Rows from block 3 of a small image classifier, named by matrix and row number. Rows with one number belong to one neuron. Each number is 500 + 25 x the weight over its row's rms, rounded and kept within 0 to 999. All counts start at 0. Numbers have three digits each.
After each neuron's rows are labels from the 100 images, of 14976, where the neuron reaches its largest size: "responds to" is what is common among them; "patch colour" is the nearest of a few named colours to the mean colour under the peak. Only what is clearly more common there than usual is listed. The data: retinal OCT scans (Kermany 2017).
# u: gMLP up (value half) (model.blocks.3.mixer.u.weight, 512x512), inputs 188-234
# v: gMLP up (gate half) (model.blocks.3.mixer.v.weight, 512x512), inputs 188-234
# out: gMLP down (model.blocks.3.mixer.out.weight, 512x512, transposed), outputs 188-234

u.4:501479530484485472535500503497524500482507496487464498470515570459520533471514490531480506519529461483522489528515487497506526483545534479470
v.4:465521464558465504490484473456518482501511484479466537490540448509480494511487476509499517492532491503490502462457532509482471481503499519506
out.4:435463527482501476507518519501494502522493494463495513482508512483507490471534523531530536521543529557517503506501469502507464519524512467504
responds to: finding: normal
patch colour: grey

u.99:494497511496494495481459505508497539546555506532510499504531490483436512524515459522510495465507495503449508505488545529456507519476522500483
v.99:481506497499467529505500500488522516515522480496493459531513515529510513507446494476479462513511532524494474466503526487521490520498456470496
out.99:509478493509521559509532482483460529512522490515501528480542528522511557509487505522506483472507507513461490482548494468487510505532498515431
responds to: finding: normal
patch colour: grey; white

u.111:474496487496522467506519497483532552497478534480534503502501502529496473465486459486529501489546503528531531497505490507472513514537540453435
v.111:475474476525472509516490499511465546524484503443448454506516502539483536491476478507536506501491432487515533499506506504524532529502484513478
out.111:493439504494543492534523493491454486511498486466522512511494528516520553485483469492482472490518515470497463484508557542456541548502526464520
responds to: finding: drusen
patch colour: grey

u.95:512485521551507490490512482492552557496492536510456519475520482498509474493493492513489529485510512496472555515487512548503461546507514497492
v.95:502476502495486485517464485514506516496495527464473520498502462526467463468494478505519551489524482464494477478456520497502452513503509502466
out.95:483456495464496520506471474516461508468505466478497478449461510464511462496506462460488539539502477517543469474497539467470505532516488470503
responds to: finding: normal
patch colour: grey

u.249:489484500534520504510455504476504503487530497526511490502491493465480488529519470508465466541537547524519470503493507502485495485505527488481
v.249:466444504506504552522495504490503481536571502502483518508464532500498503537503496484522476559467519503505474528498516488519493465470440522476
out.249:464503523510466503506499491488496478505505556508518521520482447511496482481525520537522525524521473525459523517507500481482509535469492457536
responds to: finding: normal
patch colour: grey

u.68:477520496513527406495507534540508475506494483523470517519518473513475512473536480504484508501495451501478531512445489529509499525511501524501
v.68:499520518503525518484486500525468502471527476491543510482484484490539528559489476499513490489498489546505500510540531506485514474508473438497
out.68:512480513514499499517485444506528500524535519516527504507507535513520482508488520521480483517487543553505503525500431480507485475547526495548
responds to: finding: normal
patch colour: grey

u.365:508512496498499492472464505484504507485495462529490537498488467475522518488534478468515496502478535518483475503548510510467466485459500539543
v.365:503522478517511495482448501514469493497531469475471521514471479486475521518519509490485498494451518508507473519493518486477473507530506509475
out.365:499515547506511542491470477495519505555509481498499474478516515509502537501534467485506491501514450440498494450479508543504457502519536465481
responds to: finding: choroidal neovascularization; finding: drusen
patch colour: grey

u.15:517496512513514478456490526484521486501524420559451508478496496472489512508495486487488521509508503497453487556489499519474504530506522502504
v.15:545524524513540493455485522529517500465499438542471484496492480446531516531507473497488493492507535535488480516498515509475494525519536521480
out.15:470498508491477492513531466490508489469451474519506494493493484487535515503517541477485507516502482478537546533464487486507459526498505534527
responds to: finding: choroidal neovascularization; finding: drusen
patch colour: grey

u.134:466480532534467492495474555558463476518538492495481479493511462459498509523485440477473495528478486515525470506490509484495491530481514518520
v.134:537498480438505506499508475522494525489475502491455506507480512466499511491495491487477500482529559492460504465512485476482519484516535490472
out.134:452535534490498491481495457481468491518521485558451494495497499499489507529475508482488535535453485493515493508500539556503455502492490505497
responds to: finding: choroidal neovascularization
patch colour: grey; white

u.337:548489480536535485491487481519480525474497502506532456519539462542508517480520519523486450503486513461509471505539510492457492501519489562542
v.337:540514531526551528520506525513507485534504470510485540520476489486536516482514540449463460472504488510554469499511449509511545482579484515494
out.337:486500494440505519508507513500514471517495535499506485492480586514494545493488494467488480506513485450467486498499522478484523468458482488453
responds to: finding: drusen
patch colour: grey

u.440:512505501468488513492498507518480497491507517504503475522500499528461467513546461491544509504498526512455501497504546503493508494496524473536
v.440:505487464498526521476474488493513517501537529464540511516530454533526511488515471555530553478534503481535513482502524511490495489472480457491
out.440:487519473495485493476494477441480527481441500520508466503442498489504537519513508459534485497502489456501465537459501503519548506470508540495
responds to: finding: drusen
patch colour: grey

u.193:487531509529512493483509529518494490468478504520506478506530494492488434519461482509513492464546533503495563533494498502501518513502486506463
v.193:513486507521514518513531495494519518533469492488542510507519512488495504495505485467518516503502450421484476491508517545506519452493524511520
out.193:465545494506510512484562505478476463522455489492477471495497517477510482497462533499541532476514503485504496501508519519530536480509531507528
responds to: finding: choroidal neovascularization
patch colour: grey

u.442:516491481496472495516534489512503474511510468468475539495482523507481516489506476490522496505468477484476492519527521487486532495453514529490
v.442:491530503558524541434526504496494474518485481470532563494509545482445520484479525506474515472515505492477496530542487468461486501509503514464
out.442:468493511546497510506509525478442510486455507488464533504518511561490487476460495513485512525496500489519511518502505507523531534474518522538
responds to: finding: choroidal neovascularization
patch colour: grey

u.377:464514473527495487468494529500513525491491539491493506478519503490496514537528469495514517481465523508509529505488530482481499506490482542522
v.377:475518512523485506505515545507474500483570501457477464490456513474515559539537464503498489509478456463507503530482524516520517497498528503474
out.377:463511475498471446507468468443590485462531499486508500500432490505501488485574551611473532508512538500534460458470518537513479527477505524497
responds to: finding: normal
patch colour: grey

u.297:545492530544532511468487498521516491513535477499528491471495506505527511565531472509458504489524527491479511524491514485482490477488527513496
v.297:517490526538497465489479500488482443492520468513515476471479476466490555532510484523444461495528519479491497524478488488508486524510501488526
out.297:478502493532470519501481533483489492499517535482526485509506528511552501528506514469481493512462538490491509464597536504522517481467517497464
responds to: finding: choroidal neovascularization; finding: drusen
patch colour: grey

u.261:490500475480488488508495519500506511502518459552529507498502508523485507499488475503492490432529486480483505518494497526432509496492495485557
v.261:491487514515523466474515569535497464510495485548513471453501518493514501489503480531509496524525504506497538546480494521492543475497503471503
out.261:508491541484514480475482527518523504488514488485531467495517469471506503533511506500477499525497539480463469558546536541495522497436478574476
responds to: finding: choroidal neovascularization
patch colour: grey

u.256:426533495460516508521477513547508503477484482524496468527497515474474485504483482477473528499542500480492464485480509498512495494475523474511
v.256:467499517489464505486524512503475494558532526464481479457499521507513512523473461496533533529445505510515539453511523504523527494457485501473
out.256:521509488508484482497526501529526511521521494555520492503462531534537479511496481536509529490473476507484443509496485475486505479521492481461
responds to: finding: drusen
patch colour: grey

u.225:476432466489516444511448458506519488490466554543514506534521515452501491499489482486483522517480517524482483509521517523491455499522510514471
v.225:465518504509501498477540527489471462504481483541506477504490529529522464489518524511490464507505476523486522514458459535527531502500563539495
out.225:525511474488492484505484520468496502510540491513501527459534464476530527529489498524490527497543484524540549508501521528511535497483499516474
responds to: finding: diabetic macular edema
patch colour: grey

u.341:517510487526455515524480474499450514451509477509482473527521461515497492503525476478496475530506480499489503495517537508485495513479482464525
v.341:522465494518504485483496482473492551476495487540557507478490508476540497512539524491488512508469530510504463464506499480494479496539549482479
out.341:471561484466504517474489485522537528493520467504488517489528517507516515449485468551516482466475476521469499472484512472472495529448505479480
responds to: finding: normal
patch colour: grey

u.65:500494526491522503486548502497493499467534479518520475492526522493544529452499522529520518558501495528496485487509485485481528541499445484487
v.65:510493513463511520475534495505544526559508530481535514493504460510494488488482520522525548483503481499475509526497489473464521499489473494488
out.65:497517510486468524555509483485480516496533509494508491503489498539525505564545519497528497487513503506507501484465514488518553516476532501519
responds to: finding: normal
patch colour: grey

u.444:482506467518544507483465480483485499475507483524463498501494503495556546523516490492452479501508513468467507495523501485476504502469500545529
v.444:504548465485499550452514469480468515525492492513536491503457519513482487493480507512481534517459518484505464528543546455482490503464515498520
out.444:490529521483473541553531507490509472493484508497486494517553496529492507479514530512464461512512520466432490536494473524497499478490460513523
responds to: finding: drusen
patch colour: grey

u.305:468513476479543510543536529525501495484477543467511467541514501466550510498508511468499453494511521489522536480448481473509543510494461472501
v.305:475467497498504522549504513535503514525493508491480482503505509457552514453476488448478440460525480481538535481505491487537511509494496472490
out.305:512554540491518474499507460454484488522504497505460497511524529477493519527476526509522473456499482452531480557474547533521523517502501538492
responds to: finding: drusen
patch colour: grey

u.322:501502496499544504472467492500494515531500473481515477501508498508514521517545494511449510499500492489493456483491523481489481520485512510541
v.322:550488465479528537481475486523530534470517583481486480519520503450497514486469481520499497479486493507522510524508522552510504497498464479511
out.322:466497475512475526513531545502493465511498481498509503503507490470512558488523507462450484532495450454504528487516513470490500505472465480467
responds to: finding: drusen
patch colour: grey

u.34:535456524524473524439494508507500515495523503477490478477477472487457533478556511541500510496469503485522475539474522525484518551485517494519
v.34:494496481540491472524484539540473503498543479515511490521543444469504507510513472499506476472514499485504528517494540547501501455520525514466
out.34:500535466484475522506469511511549493529540502467479471528454511506499490484491553513486495480533552523489523507488526488510504527522512565502
responds to: finding: diabetic macular edema
patch colour: grey

u.354:487476493491466454506493505537510511520561515501492516512485529494492525510510460496486515502497463540517544482463516549530489481489478480510
v.354:445503449455483550548504508460494470494559504549501482547491470502509513495478514494505502562496473486512511508490526494540507487469495448550
out.354:502496522496503498542487504527518528508480531530511510555501525540480533460499468504554533502520518512519513515481510493494509500494521518496
responds to: finding: normal
patch colour: grey

u.6:502481524505509482461473503505512532508500462516486497494516469502479498534513473467498517499498506536489439548468524490477481535521535489481
v.6:509457465512504477529504462463494533495506539450527543480545473491479430449536479490551525462481490512471513500482521517472504483468512525546
out.6:513459492503493498501523512503480463527445459525485482520492500460545546505499494492483486540519479491522508488514495511488526513512524494500
responds to: finding: drusen
patch colour: grey

u.85:508499534484534503494481535499516566517467495497484499487510491506486506453478469468527502458522501525511491482468528533494522546507508460519
v.85:477434545514557485479510529518478478487517525511491471483486468468461476490505493496489505492489500496507493515478508529482496518526536488450
out.85:462506475450480509493524523486484521518464493503484496520453525466541508505473454459564491509492515517489502546472470502500513499478538515484
responds to: finding: drusen
patch colour: grey

u.496:518497548531501512471504495490518524479529489521488506487459495446489505484497505499490503545495491481504442528501525528503461540538510501494
v.496:467499500521467473493483499512486490501575455524487511504468497503488566507511497488472493534469539502499484494497522496499478534509481521482
out.496:478497556511507527542506533530496489477492492486484508494527513487556503498499516480487506513504481517480519433515503505505512465534479470500
responds to: finding: choroidal neovascularization
patch colour: grey